Weights of a small image embedding model: 7.33M parameters.
Rows from block 12 of a small image embedding model, named by matrix and row number. Rows with one number belong to one channel. Each number is 128 + 32 x the weight over its row's rms, rounded and kept within 0 to 255. All counts start at 0. Numbers have three digits each.
After each channel's rows are labels from the 100 images, of 14976, where the channel reaches its highest value: "strongest on" is what is common among them; "peak at" is the part of the image that holds the peak. Only what is clearly more common there than usual is listed. The data: photos of plants, animals and fungi (iNaturalist). In brackets: how many of the 100, against the usual share in percent.
# convs1: grouped (4 groups) 3x3 conv (model.blocks.12.convs.1.weight, 392x98x3x3, each kernel summed), inputs within the group 0-97
# convs2: expand pointwise conv (model.blocks.12.convs.2.weight, 784x392x1x1, transposed), outputs 0-87

convs1.316:124109155176102100087147094111108173118169129165153167152133123127102124124104133119124132187091106165128108122102127123145049133121075115092101177113161122126160084164085102095120072128075117043097104113126156127113062113105106110088155098011107118111117168085120107090070109142103152117115124
convs2.316:120085126121242119133128128128125073044128000121131127077005074128129137128128226139129238136145119121092149151123130115128121088125127110172102084122128153125127139081158128119127129128100129074123141149126128151130121128129128128147137129149129106098171128128047
strongest on: order Coleoptera (25 vs 3.2)
peak at: centre (28 vs 11.1)

convs1.371:090139136134102123099136167142125142137152132103146161133177199144131126174068142141000129131153176126124117145136141136135132141129134161162128199115128127151122128150124139121107162128130138126186143187150129157128130133195171111141122120125124187177001137108119138126107112210119169120125128
convs2.371:128082130125101133129128128126038067130128126132130118128137131128133092128132128132128127136124121128128219157099220129151127122145125255127128053128147127130172113123128124126128128104123173129126113153138109100130128129128128136128115136129128128128133127111130
strongest on: order Coleoptera (42 vs 3.2); family: Coccinellidae (36 vs 1.7)
peak at: centre (47 vs 11.1); bottom centre (27 vs 11.1)

convs1.154:128112199105156234154131175136125117091120125124122233135128151106228103128114125118108127120126076088124116124017118128097129129125155104129133129128105126123069128209124121108119116127150134122129105125155128135131078114101137114065108094062139107128113126104128111120148116086189122116141144
convs2.154:102130116150080207146128128141195107138128127120136142128120128128137255128120127213106130081133131139111128186066130103157125170114240130000128130126128179128128142127132154042125141127127122123152128133128126128128128126128128128101119128130128108129119188142128
strongest on: class Mammalia (28 vs 3.5)
peak at: bottom centre (56 vs 11.1)

convs1.261:104165136125124119167129143133096129176036179031128143126133149148131093147136103116118096115122132068129053129122108101128104128120153127189069135114126155099089121117126090154128137130168128087056133182132104127108129203100083142128104125097126125102125119087078062124094130214127131168105156
convs2.261:126131128129069128127128149196130128069129128130126128123147141128128125128128235128128118128127086128140117128125132121145092128190109151126085125128177128128137128136128122125113099125128132127069111124255124126130128119146128116128127128141129147128155143132133
strongest on: phylum Arthropoda (64 vs 30.9); class Insecta (63 vs 29.2); order Lepidoptera (41 vs 13.7)
peak at: centre (35 vs 11.1)

convs1.4:077096033104133134128149116125082112109100131106104131113126077139149145145063053053138117121127124146145120096074181086170095071093172128097131064127121105094147076132156094131129046112099134163163088128130111078124158117164128103133087169156161130121127099169159160122134112106158128131126077
convs2.4:255118038133104128155128065127129116129128085128128141128128145128128109129131130136127096130128150128137128130127179133155127128128028129125127138128128113044128126099149128128127115128103088128124045128122107130180151128128128128126128155128128125091124128130149
strongest on: order Accipitriformes (32 vs 3.9); family: Accipitridae (28 vs 3.3)
peak at: centre (42 vs 11.1)

convs1.225:134086128095059125115069134127108087121083053132099125085053114105073134126106126069092102121124098121070140119124069128123110128130155135116125086068084090110092115130115143127128097116123128114118106111100118088122118110021136062128096133114065127137133104133128120071125045118124087114088129
convs2.225:128127129141131126130128168130143128128128152135127128141128190128137131130123130127127127128128125109081101111148128130128101017124125186143127127120148128129182157128128128125013127124127117087123157130230129131128135128124128128132127120123128128128159128128128
strongest on: phylum Arthropoda (97 vs 30.9); class Insecta (93 vs 29.2); order Coleoptera (42 vs 3.2); family: Coccinellidae (37 vs 1.7)
peak at: centre (45 vs 11.1); middle left (38 vs 11.1)

convs1.41:129152143139125156128071112125134128131144086121131124128146138128133109058144127117131117037137125001091136134122075151038146144127099128134127115128138129099089117115121071112165141127110136133046129128135124123122143139000128133090119052141108142140139135067110087128121132171127128131138128
convs2.41:096128000128126145157128150128121037128160166128127128071128147128128128146117136127127126127172129143130128128128128126146127123128117122128128129110128123128127128128125125129127136129134131125128145047131127160126167129128128133000128133123110109121126136140133
strongest on: order Passeriformes (56 vs 24.9)
peak at: centre (56 vs 11.1); middle left (31 vs 11.1)

convs1.32:132149143131076159128074103130130101099135035135097123120132140131111139116134086082128130092130131089128123133137137143139138137122137128021102209117191133127172195123135127139139125123111132112047124128127122167075183109021128125133099074138131136123137127175118116130155125140032128112136125
convs2.32:114127060233128183194128128127117118129128130094182174194129107128128129156128070116160128129153128130057128128107120120148128141130135128128125127133126106136128131157145136128133196120109133128128164028129122136145136128128128128000080118121146180135127143167230
strongest on: order Passeriformes (71 vs 24.9)
peak at: centre (45 vs 11.1); middle right (32 vs 11.1)

convs1.56:137135128151120218128043128128129122087166111116129126147182137132139115075138111123110045093131135022118149118135098151090143148132109128140113124091101131135107124137136116127157133157105145150086148128176108112073187138094128144103098081212117221133148131114138092128185160183093128139132129
convs2.56:115128061158127135128128131084123112128128142128128162095132151128129128151123131122128105128171129128144119127128133144126169126128095124042128121116128077128129126128118130134129141127128128117128144127138137128113144129130128130000082128128140118108158141128124
strongest on: phylum Chordata (92 vs 60.8); class Aves (91 vs 55); order Passeriformes (65 vs 24.9)
peak at: centre (57 vs 11.1)

convs1.300:156125101132064115023114148109122111158180159126166194118136167131126137231104128160116127155141117079130114099120186105122114113115126166115118206098120129122157100117112098116113117128138156125133128118133105180138094137202120100155100138119124124128126115045117054069126125155109192106148152
convs2.300:128126129126130180127128140133124129078128037141121122039134128128128094127128128142153073137125128106129128133036207103129113124128128133122115128129129116106123108126126115121104135060087234124119067128130128093132130123128128117132060140127093096128154141125089
strongest on: phylum Arthropoda (67 vs 30.9); class Insecta (65 vs 29.2); order Coleoptera (58 vs 3.2); family: Coccinellidae (52 vs 1.7)
peak at: centre (74 vs 11.1)

convs1.128:122127122107111120102205119039122128089177137113161104094128146125124112131123196189208129131118119134136114139141113131109148152119100125166112100128109135106088084127136139114026113147133128135066137070099137127116145128196019118127108116133147107128125128067194112116074119128112102168113130
convs2.128:126082123139128153139128128128128120128128128128116128134128125128128131128119154000145128122146136125135128128142150129112085127127040126128130128125127109128232128128122128134198128130131131128128118123179106135137117162134128130128086152138135138106129255128127
strongest on: order Passeriformes (54 vs 24.9)
peak at: centre (60 vs 11.1)

convs1.277:062034074125117107161109139155129103121130137130066125115128113134133173123129135039129048111197131128104134098133145132127140128066141104132125096121126121138130115196105133154128123124133128135133138105135081119133120144127126125128060118139027127136117038131150068069127131133101127133105054
convs2.277:129128128133145123128128128188129128129128127124127135181124128128136168175127115125128255141128126128127128073128128128128128150128128116128128099132114141135126126143118153123142118201128108131088146162128095128115127126122128116134150127130125120101146129129124
strongest on: order Anseriformes (55 vs 5.5); family: Anatidae (55 vs 5.5)
peak at: bottom centre (61 vs 11.1)

convs1.118:127137132138095133117148041052095127120157123088126096054128194122132122152118143152139137129122109122133128137152121111133125129127077130127115120128113120115089076151130134131080131119120131125088126000027132152130128121208045129127115117139133124128124127116155131128038119121071110131133120
convs2.118:120033081162128189227128144131128130128128128125128123134126126128128141143128127008127128161128135113130117160129128128118107128127000106087123143125128096106207109128125128132255128139128115126128104120215079124129131132128128116135102128137128140118131197119127
strongest on: class Aves (94 vs 55); phylum Chordata (94 vs 60.8); order Passeriformes (65 vs 24.9)
peak at: centre (83 vs 11.1)

convs1.390:102172125126154130140116105134077113114105126153133103121115123124122183121127151099080124099120111123133127111147111148107117125122132056123127152127122233000099168131128116127160086128132099102112046128149112069162125127108101192123189072128121135104127116142147116127115138128149121204164178
convs2.390:174129128124142128128128128148105130132128128140129098129119128128127093124128128027141128124127127128000131129138127128132146146128117166128128119131126131131130223099147132130128101136110128129137146128128193128128131129176128093129128127174131132127163118127128
strongest on: class Aves (84 vs 55); order Anseriformes (39 vs 5.5); family: Anatidae (39 vs 5.5)
peak at: top centre (37 vs 11.1); centre (31 vs 11.1)

convs1.231:083122131030108125129124139126117118147078130084102116110149115123105152117146091135070057124120130108210113126120071122129120128110170133128123178134074050070120081128122116176128059106124128118121121128084134118107128128092087078128097121111144086110132068065122099083079106128096077128068135
convs2.231:133129106109083128129128128128128129104128137134131133128147128128129126141255128164214117128129107087128155128133129178128130128135128128135128128135130155128162180128131125139108129128177204129122105117115125128128128128128128126132106129126138122143134140128105
strongest on: phylum Arthropoda (62 vs 30.9); class Insecta (60 vs 29.2)
peak at: top centre (34 vs 11.1); centre (31 vs 11.1)

convs1.176:104114071140124078065171113126001121130156146079131126059128118156121098149142159135134138135111140123107078128132131111102149135105119114148077048128099131134039127089125122156109089146137131130106135115000144119123121127128111137127099117129106119128124134115178127091089152120128097141100144
convs2.176:079128120137136118122128132130158118128128182154139119127128174128145131132104153126000128127147128148150148140123128120144172128116129124126192107175128130126149127130125127109116129128123123125118128111132137147133125119134128103127128132135128128089128173127129
strongest on: phylum Chordata (94 vs 60.8); class Aves (88 vs 55)
peak at: bottom centre (60 vs 11.1); centre (29 vs 11.1)

convs1.309:163131109129182105116137141085099113142161181138143235147154154126127191151123099130110121148138192121053118127110123133141127129135119159112128218125114140107134106140116127136224142128136135086131113127148120113061093138153137138136140121107066142149117146064240117113135124135117154173168152
convs2.309:130111048128124131131128135111105066130128126102127040118145180128100137126135176133132078129127129144124130130128173128156138128199101129107113127081153096136121126141130080111128142128129141127152121124135111131128129125105128128093144123125075140128157128127102
strongest on: order Coleoptera (41 vs 3.2); family: Coccinellidae (35 vs 1.7)
peak at: centre (45 vs 11.1); top centre (41 vs 11.1)

convs1.273:058134123133133098134132135123106135124131127102104094126132043100126119120154105111125124130117098082125067123077120118095105128135137121112119124125124136112105000108077115141128137130129128114061113151130148126101110130138106146128017123087129117121097130123082000111110130136124120107141150
convs2.273:128096137126106128102128134128128128130128126131124128123127128128127129128127179138128128128125131148130127138138128110128124197125065128128127128131128126129128128083128127128128113129129152128111130110134128125173159114132128071134129128128102137139146137128128
strongest on: phylum Arthropoda (85 vs 30.9); class Insecta (81 vs 29.2); order Diptera (25 vs 2.6)
peak at: top centre (59 vs 11.1); centre (33 vs 11.1)

convs1.234:127154130125127105127126092104110119130116169085100123110135099135131126118164133108103099095131081079116110130114123132045094128139128127115099127110110118131091088120125093183128107129115128131056124029128142118101170114123088126128081118101132113107195113117074070099056128000110130136097156
convs2.234:156095148128131097117128158121128128128141124128055155000128117128130129125128128168128128117121129127145129127143128121136140128125109140124121114129152125129128127128129129128130108113131232125128130111127126126128128116146128139128131128132109125128172129128119
strongest on: phylum Arthropoda (71 vs 30.9); class Insecta (63 vs 29.2); order Coleoptera (30 vs 3.2); family: Coccinellidae (26 vs 1.7)
peak at: centre (52 vs 11.1)

convs1.255:104131139091094124132065077137129025185139108106078107081132125137144148114108137084132157172139136135119130131122122128142148128157079078135179089115167130125046103125118054177128096140122128119101128129142171094112167112128128121128091078086177054078148171134140113089137116133076142138160198
convs2.255:123125191125127062128128157182124128128128128153128169128125103128126130127130128124128128128121092086129129128128127137129131128099128135126128128000190131124096128128139129115118106128128127122146221128128129129129130129128128140131117135128127080180142141128072
strongest on: phylum Arthropoda (85 vs 30.9); class Insecta (81 vs 29.2); order Coleoptera (49 vs 3.2); family: Coccinellidae (42 vs 1.7)
peak at: middle right (43 vs 11.1); centre (31 vs 11.1)

convs1.215:112101135089095123103130137121106143120120110114117137128106137132085129149156104127082078118125131115138099134100035127128110128133145154131124160137009023051130121123158099105128121106166128089119082140106123135112120142040133065128131112144107136126136082103124129094126099155124017151104115
convs2.215:128125134127124128131128128161128125128128198130125130127122131128144132143128128128119108093125095133128058128125129133211142125130120201127128092101128149130127129125117147105127128130121123064136143128131133135128140128125128083101129131127129126130131121128141
strongest on: phylum Arthropoda (93 vs 30.9); class Insecta (89 vs 29.2); order Coleoptera (35 vs 3.2); family: Coccinellidae (28 vs 1.7)
peak at: middle right (36 vs 11.1)

convs1.117:104153252129131157128125092083108128107101113142146121155114171066140120139084116117130118063131117132109118079141105116155155143134123087122115127128130144097136128172119121092084126152110059079108117135133091143131031075196111115102170084099125127128026166120125107142100118081106135110140141
convs2.117:128084056128128138141128173138064126129128125110128128128146111128116128124148126129128179150186124128094115127121129128127127130130075132128129130128127139128133118133128126130172166183129120126137083119196140127191128143115128123131069107187105251100121140128128
strongest on: order Passeriformes (62 vs 24.9)
peak at: centre (50 vs 11.1)

convs1.67:114133117130051148128071096117121124102131076119118133133153133136124116071132100101131085084142121031117133129115052131055129130087115128093087101109128130125126132127130088104146126132097137141051132128132134109023157133054128129075096081146124152131135129138128022127161131161094128119128123
convs2.67:096126028232125198132128167127128037128128131126127164078128125128128131154120110107128127131164130128129128126084128128128128126128114128088127128097128075126128128164129137136128134126128131128126157069135125145128127132128128129000125128081162124127130155151160
strongest on: order Passeriformes (63 vs 24.9)
peak at: centre (46 vs 11.1)

convs1.192:129126110103128119064140099072017128124137138036110121107127117142133065135143132130132128134121149132133076132135135142121154123117128127128070118128120151133065117124127129120116072156129130133125133069042134064130130136131106144131069120134039076128134126098135127067038081136136111122080131
convs2.192:128128131127191121147128140130153128149128120152143128123129204128131141129247130129126118128141112125158179128167128131150253130125128117111131127168127132126150128128078128133125128158127121125127129131131175127130127058130128089141149129126128143128128128125128
strongest on: phylum Chordata (97 vs 60.8); class Aves (93 vs 55)
peak at: centre (39 vs 11.1); bottom centre (32 vs 11.1)

convs1.285:040109109117125118137045167110149127118133083111031109065142105095086125109121143122115157144126116147148082123117120132132125128151161102128163109109158117164101061116096120160128147181148128104095145097162144090127098166135118134128040072118145087119119133145161038070113088165099126093154126
convs2.285:156129145131130127145128128161142130129128137128087123129127124128127115109125093123129128125123128099091131129127128125130104108114128129156128128099130113131125135128128130129120128131143126127128128128125135137149131128130128127128128128116109128170128127155122
strongest on: phylum Arthropoda (76 vs 30.9); class Insecta (74 vs 29.2); order Diptera (34 vs 2.6); family: Syrphidae (31 vs 2.1)
peak at: centre (42 vs 11.1)

convs1.382:101157158098136153113175149138140127090140142081087141166133095147134154139039138128133137127151040160105091155148078147186138132088081143094099136081111136066085140121068162100157108128130148109157105135109110127146099118110077146123121085137162069079054173132142169126082122058129110150131168
convs2.382:128124202053128132139128129131131117145128122129128129127000128128118131128126130129018116128127145128128116128128127128135177128135127165140124074128151207137130128000041127127128133128125127128105136124143128136054128128126128166126125128128128101128111113093136
strongest on: order Lepidoptera (32 vs 13.7); order Anseriformes (25 vs 5.5); family: Anatidae (25 vs 5.5)
peak at: bottom centre (66 vs 11.1)

convs1.1:063123126126127090128132106141152141000131069125121116091144131127122164132126107090121111139121103104137128140090126123136125129164132128046139077051170110102164136124101128149137128131064117067049126128128118138140152112104128127133117081113132129128161125045096128125118128141039128120160140
convs2.1:088128100140128132127128128128130080125128128122166124130213128128167129140127128114085128128133177129128133127106108089128106125116128090113128191128128147139123128143127200120128166129128128172129131118161137149136128009128128119129128147127128218128155125137128
strongest on: class Aves (99 vs 55); phylum Chordata (99 vs 60.8); order Passeriformes (84 vs 24.9)
peak at: centre (89 vs 11.1)

convs1.7:000108067123092076128140124117107131147113103140113094130134110133133116149121019133113122118136121133123114108000143108129126105063147128061128117141117152102122086121122134116150124091170102130161129128165123077127130137181128125130056147126140132093122122144133107083141122129162128128104103
convs2.7:164130068128122129128128128142129119200128068128094130116127131128130115144128131137161126127129124114126119130124134133128156127147049142129127128127128128000128131082139087128058082128111099122128129128128134134135126128128128128126135117121128126111128128129125
strongest on: order Accipitriformes (39 vs 3.9); family: Accipitridae (36 vs 3.3)
peak at: bottom centre (42 vs 11.1); centre (28 vs 11.1)

convs1.252:144105141155165126175111255125128147129082174152174131124145096124168113091151088144130129147094127128129129149132114104154129128175238176128139119143140156153127139123145177131128144151218128134145139122178180082149138135165123171128158111178165134144128142146209149137139138099128176130132173
convs2.252:131125131089128216130128128119128107137128086060131208128119141128079132114121140125128120130125164138000128141128127129128153029120128131117128128128125112116128071128121011136141128170101128161132126115128128166169127128128128128142124123120128125039128127099127
strongest on: order Lepidoptera (35 vs 13.7)
peak at: centre (87 vs 11.1)

convs1.156:132129120066120124068141122115021128128138137035105109110128102141135065139137131129121132134127142134133073131123132167128153103124122131115041137128128145135083125126129130105124087154129128132125132070084135079096127132129110136135095124107005055128131108084134131062091088134133082123072129
convs2.156:128128132128146090125128131129162182163128122153141128121129220128130176119215201129102117111133128132178135128154136136138255128128128127128129125157127128123126128130107127153124128146129128125127131130137138141129128095130128096128156135134128143128128128127008
strongest on: phylum Chordata (92 vs 60.8)
peak at: bottom centre (63 vs 11.1); centre (29 vs 11.1)

convs1.11:137133122141112185128035128132128117086165105109132128132159136132139120081136116118094022092129128023107141111132099136111135159131111128139106127084087132133101123142136123127139133154099140146106161128219114103031166133123128137110116090192118177130145132096134079131210156169096128139130128
convs2.11:107128069197127141127128139066124128128128141128128157102132155128132128196122129107128103128162132128132125125128132157123217127128098123059128116122124070129135119128119135149128132125126128113128153137128137128116149129135128144000079122128144121097188137128121
strongest on: phylum Chordata (94 vs 60.8); class Aves (92 vs 55); order Passeriformes (70 vs 24.9)
peak at: centre (48 vs 11.1)

convs1.378:122147118097126135025120130096098134134143112103182136102128176130120168157049123138013124136156139117126086108146156174127124126097165136127101131040127089135145096137082114098126163128133148135121080113154104119143075136132148109146104101150132158152069125111092096027132132169093132117099144
convs2.378:131127128126121128132128161129027117110128128128128125128141128128131126147128149128128123114128122127128127128083135125128123142133120255127128052132141130128131111125065104128112127130128123129124108185147116126128126129128128113119128128128113128128115128122129
strongest on: order Anseriformes (31 vs 5.5); family: Anatidae (31 vs 5.5)
peak at: bottom centre (61 vs 11.1)

convs1.33:110102013137069103128128050109130122129131115068115125091119103130090110094119092132119123104134084125136139126091096145078143114124095119100118144175119100109126144096095092089126066113119134082121124125151112085119134121130128108132012131104108107026103137126125053123148134138134128066124112
convs2.33:081125155190115128187128128128066123221128054128189088123228128128124128128128128129177132131130126128134165123128112136139175128074127131071128108132128128103131128079097123192126149127128129115116180128126129127130110128128128126130126137164126142128103178177122
strongest on: class Aves (90 vs 55); order Passeriformes (76 vs 24.9)
peak at: bottom centre (39 vs 11.1); centre (30 vs 11.1)

convs1.20:164156153103154062128129131137119151130071147194127136154132231154164083119126178130079130127154119144132064174143131121123127118069130127105162176129159093172191179096185157105114112131120150138140111128100104138171132137133128095114186146091122130203147130137118126132124110166129128154027091
convs2.20:150131128119110128107128124140126129143128128129132128129123131128128128126127189129142126127127122117111132145129128129130059128129130127128102116151145099128128128126125134131129130121140127124131128128125128157128129128135128142127100120152109118128152136134068
strongest on: order Passeriformes (51 vs 24.9)
peak at: centre (60 vs 11.1); middle right (30 vs 11.1)

convs1.290:125102118115002144117040135133113086117092033109105126105109119107042128120106121104091094127132097118086103133122134123126099128115153123116092079151098099103097122128121130136128098069118128099107071104075124097090140151097120097128116114145118088112158110126159117079124049161123081130088138
convs2.290:128101133135133125134128150128132160128128140142129144131125128128133140129125128128125126127127126083095116000167129131127121071126128128171155087108126128128132147000128130124126126133128116126100157128161129128128122128128128128128128129128129128128146128128127
strongest on: phylum Arthropoda (97 vs 30.9); class Insecta (92 vs 29.2); order Diptera (38 vs 2.6); family: Syrphidae (31 vs 2.1)
peak at: centre (42 vs 11.1); middle left (39 vs 11.1)

convs1.69:151159164126092079128127106000109045103134156099086131102113129131128064128139076049177114130142045124140133092081104135134130128097113128102112120141105127085149127113104058071142120126107119101079127128138121065110106117083128126135084118079122125166094124116102112129136126125132128132127078
convs2.69:115116125207128147143128151130085081135128128102219128128138113128120130142129128113128149129128132129103124134117126174133129128131180121043128123132139128127137133128127128167124155042128141093127128129131143126207128099122128148119128129123127148135122174165127
strongest on: class Aves (88 vs 55); order Passeriformes (69 vs 24.9)
peak at: centre (45 vs 11.1); bottom centre (30 vs 11.1)

convs1.46:115117133111114077128211115160103187044102126123112110117139119105141187193124137174131152129111098153161117200141154105175127084125179128122206116128176050119139139124113127146135128110108131105135043128098132132179136113135128121149164125050179141124084099080125152115126086126099128123113092
convs2.46:087130124128107128130128041142128119132128125147128134126154129128167128131128117119128128128118127128128142146147114078132126130125143128128129145130132143144120129116128177133129130136128128128221083128172127123128133160128128087151128175126204143128127123124121
strongest on: order Lepidoptera (40 vs 13.7)
peak at: bottom centre (51 vs 11.1); centre (27 vs 11.1)

convs1.64:223122119115158128128139061101115140114110095104098142022117133134128124119128244110177135167123135134144134173096110142118145055139111128149128103134130124139138125110060127146109121073106120085058091128131124103147100134125128121144222080085114128130124117081076119127101106103139128146141142
convs2.64:124073131126143131128128156128000131128128099112132128136252118128110088128113132102128135120128121129129128128128117129128165128135093115126130105137128130128128188128120128129128125000132131125091107129132127128196122131133128140131157112128081121125130107132147
strongest on: class Aves (98 vs 55); phylum Chordata (98 vs 60.8); order Passeriformes (83 vs 24.9)
peak at: centre (61 vs 11.1)