{
  "arch": "resnext",
  "dataset": "photos of plants, animals and fungi (iNaturalist)",
  "activation": "relu",
  "kernel_size": 3,
  "am_softmax_margin": 0.1,
  "optimizer": "adamw",
  "l1_shrink": 0.03,
  "steps": 13800,
  "epochs": 22.7,
  "lr_schedule": "step",
  "warmup_steps": 270
}
Rows from block 11 of a small image embedding model, named by matrix and row number. Rows with one number belong to one channel. Each number is 500 + 50 x the weight over its row's rms, rounded and kept within 0 to 999. All counts start at 0. Numbers have three digits each. After the name is the row's rms in percent of the matrix's.
After each channel's rows are labels from the 100 images, of 14976, where the channel reaches its highest value: "responds to" is what is common among them; "patch colour" is the nearest of a few named colours to the mean colour under the peak. Only what is clearly more common there than usual is listed. The data: photos of plants, animals and fungi (iNaturalist). In brackets: how many of the 100, against the usual share in percent.
# convs1: grouped (4 groups) 3x3 conv (model.blocks.11.convs.1.weight, 392x98x3x3, each kernel summed), inputs within the group 0-97
# convs2: expand pointwise conv (model.blocks.11.convs.2.weight, 784x392x1x1, transposed), outputs 0-71

convs1.53 228:490380495503337346511498506499501505504507530540496497464511509503502495497460504506516520500515516497502322495500447510534508407531502506499521488499495479562510446500502292500508500498519503488513504514500500506481502503499471496500432493503513506398494317471513486441508501532515498363512490
convs2.53 104:495517819533501399500500491480554506644489517504501467522520521500500519604499500500415512531501543498492633502500498500464500499500496458497620495511498496549511500497607500497500475585500758481523500490499501503505
responds to: order Passeriformes (52 vs 24.9)
patch colour: white (26 vs 9)

convs1.201 095:503580531517500477496361500520497539473581489501501406571496396514483538488446495478436469502534620562492500369510505391507498500448493420501515500541470499595601484369366497475485527582505506505500499561458502512500504516511481506481501491506508563459379511530380493445488527461478509521500495
convs2.201 123:502496538480499516499500508500500507500500495500498515539504501500658506492455505520501530564570431494500500468480498501514500504531497500500500500500503496566494500536506500487493500326505411500499490584501542496500
responds to: phylum Arthropoda (72 vs 30.9); order Coleoptera (27 vs 3.2)
patch colour: black (31 vs 8.9)

convs1.279 092:579570464515580532599540567505596489504535496489486511562569474485543492642568513539499558550536508524506525503526567490498588540603533458570471491516535500609517516509557525479518534556527510490500490566526500593500494534497543485536473565516593565557417445461517549490564540603533625527500579
convs2.279 092:500490500539492500502500491490500519500500436504512491501534485500514500496535467500466531529560269515500551499500506430500511503487439513455496557515508491510492500444501501499505497498369516495662527506500484500500
responds to: class Aves (99 vs 55); phylum Chordata (99 vs 60.8); order Passeriformes (86 vs 24.9)
patch colour: white (28 vs 9)

convs1.200 057:478538411526482550535651519507511509497547559521526518515506437522573495499514498530563656465516480497500479513531470540522499403561518510620501528538537529566504520473641507501492561466499510505500465478543477480500498490479506482532427544516490511574447487582630491520498462675511608501500483
convs2.200 087:544501506501493498527500500501500500501501497515543257501500500500469485481441503499501501563501464537492521519500505520506372510477502498420502499368499530550499499369499501501505500528510588395569499495523380359500
responds to: class Aves (94 vs 55); phylum Chordata (94 vs 60.8); order Passeriformes (50 vs 24.9)
patch colour: white (35 vs 9)

convs1.221 089:480506510510501443500386484553483600464317446532560442362516415515501515479470467446474484507492529415492507421471525458499474524473486440495495507506444563311579495387489482561470547464477533421500495505458440521500468532533478500502484440477483483466482502480431491582454551469499511497500486
convs2.221 098:495497499500500510498500500500531502502500393500490507631552496500615502500473436511500697691861350490500502482490502541496502500500498482499498503573506485520500612502523495497571500364506500498501500501511535516447
responds to: phylum Arthropoda (81 vs 30.9); class Insecta (69 vs 29.2); order Coleoptera (38 vs 3.2); family: Coccinellidae (25 vs 1.7)
patch colour: black (62 vs 8.9)

convs1.286 144:459504548464460395483438489502453517474502487487497486502451464501475564463465500444468490461503497494498475490516512492357464521455467490501477494520434517495507481493422456506515498504503502478500512506286499525500501531502427522360508325490475509373489536498429481520373509448469504434500408
convs2.286 105:575464502500500512500500492469522469501503479500523459500526500500500500501502491458500500504462531501498497496500461504500499499500499458499567416499191500500505560500532482496500517500500508501397517495582500522500
responds to: phylum Chordata (94 vs 60.8); class Aves (93 vs 55); order Passeriformes (76 vs 24.9)
patch colour: white (25 vs 9)

convs1.326 171:440436421499460504488462455457439493507504515514528448509363452498477494510504514500496491511498515502478501502500447507509450447504491418340359492501532504505512519504475501502455503512453353511480418502436509423438500516506386491463513481482500504422508487491500273497480425497500442491489512
convs2.326 117:504501588510509177500500500500486500506493498500500490500499514500501770502500500500496502501501500501509500488481500500500503532500500437500496499498500493498500553502501108499550449539496514506500500504500500499498
responds to: phylum Chordata (92 vs 60.8); class Aves (87 vs 55)
patch colour: white (27 vs 9)

convs1.171 068:511493499515444511493486500493637500616519466315482470518522457498463503349509472468495500500494457481508442519500520448513517460484467470411500500429457502500507514500495524545556499487509416507502532515481495501498522542512471468502514253538497401499469600518513507513500418441510504510512484
convs2.171 122:525500466500467535485500476488499493500500498653371500498500538500488431500502434628495506500492500476501499480502506501524505756297474499423573528504475502505423500501718532500500570546560497494500401494500500475546
responds to: phylum Chordata (96 vs 60.8); class Aves (95 vs 55); order Anseriformes (34 vs 5.5); family: Anatidae (34 vs 5.5)
patch colour: white (29 vs 9)

convs1.229 100:501484515487501486494407499528484592492541479654450348560453427519494519482402510482488482509462615537469503305503504482495500459494495456471559520495410521526574494299441475519473501483509523502500498538486461497500523516545494510476505490443499546484477515503406475500489526451494482503500497
convs2.229 146:499499553500500507504500513500500524500500483500488522519510530500603502498473500513505550539514481498491500500500500527537521379621500499518495500502503469545500505502519499499668500487493494494500500571499516500500
responds to: phylum Arthropoda (84 vs 30.9); class Insecta (62 vs 29.2); order Coleoptera (31 vs 3.2)
patch colour: black (57 vs 8.9)

convs1.281 073:465498506371457408479541417514498536468505515519632543520355515500461496446531486532546428461480498393517455519529496516515496527547514545469492658521416533507550503550570507532456343491493500497500562500519480486500513585613493578499529467446408491500568501500550482505494514529455503510500515
convs2.281 111:538469508500553464500500478535503500534500531541541428500497497500498499502500408495477500508500571500499500496478487501611415492572500501502551620500248504490495500502522496486500500505561549442500509497656504500504
responds to: phylum Arthropoda (63 vs 30.9); order Coleoptera (34 vs 3.2); family: Coccinellidae (29 vs 1.7)
patch colour: black (31 vs 8.9)

convs1.219 014:502419447491508550567489495508486443502513510537488430510545522541502433511511513566637488507483509502511512497511491668506510493527686675441506443446528532496540630471531511589492413501508523512500496444554523496500514445619507488510475505515497439583525484495540502531498506492493471499500455
convs2.219 016:488505501502501509499500481543513542475500504491489497465758502500452553471491519469502413510500508411502446520501479498501230474500479426740488502556497507456513504508501507478531501710485529485508530502615498470581
responds to: phylum Arthropoda (75 vs 30.9); class Insecta (69 vs 29.2); order Coleoptera (52 vs 3.2); family: Coccinellidae (44 vs 1.7)
patch colour: black (37 vs 8.9)

convs1.337 108:516525573291536405473501478512517496502319491524544504454507504494488496489462520476515499498506496390516530505495519530535503583497492457519490476307531475505406426506469442337578488515486498528509503488487506534517500502460534497473489489483430504489466551510494501578509497534513462503490455
convs2.337 073:500486500595500498499500432500510499461500479510685498500609544500452509498500501502459495468499500496750512501455496501494499498500464488500685500502493559495534471503507500515492511527536500513527500502516500504501
responds to: phylum Arthropoda (70 vs 30.9)
patch colour: black (30 vs 8.9)

convs1.65 066:575531450428515527449557522380594489397535542504503455502558534525523458525510522508576453472497541482500502460500504627469511501479402528576605509522517570480634508506663502498496618527467516498498499492369518489497521506497480546507497474447520518503520525519503535499564538462453605528553507
convs2.65 120:518498500556500503500500516669484561510499493500498501529500530500506500497498483498437501466498500487500500503494501502503503500539500494501505500499485429501510470500517515503500501502500503500511504523638493480504
responds to: phylum Arthropoda (69 vs 30.9); class Insecta (66 vs 29.2); order Lepidoptera (38 vs 13.7)
patch colour: black (29 vs 8.9)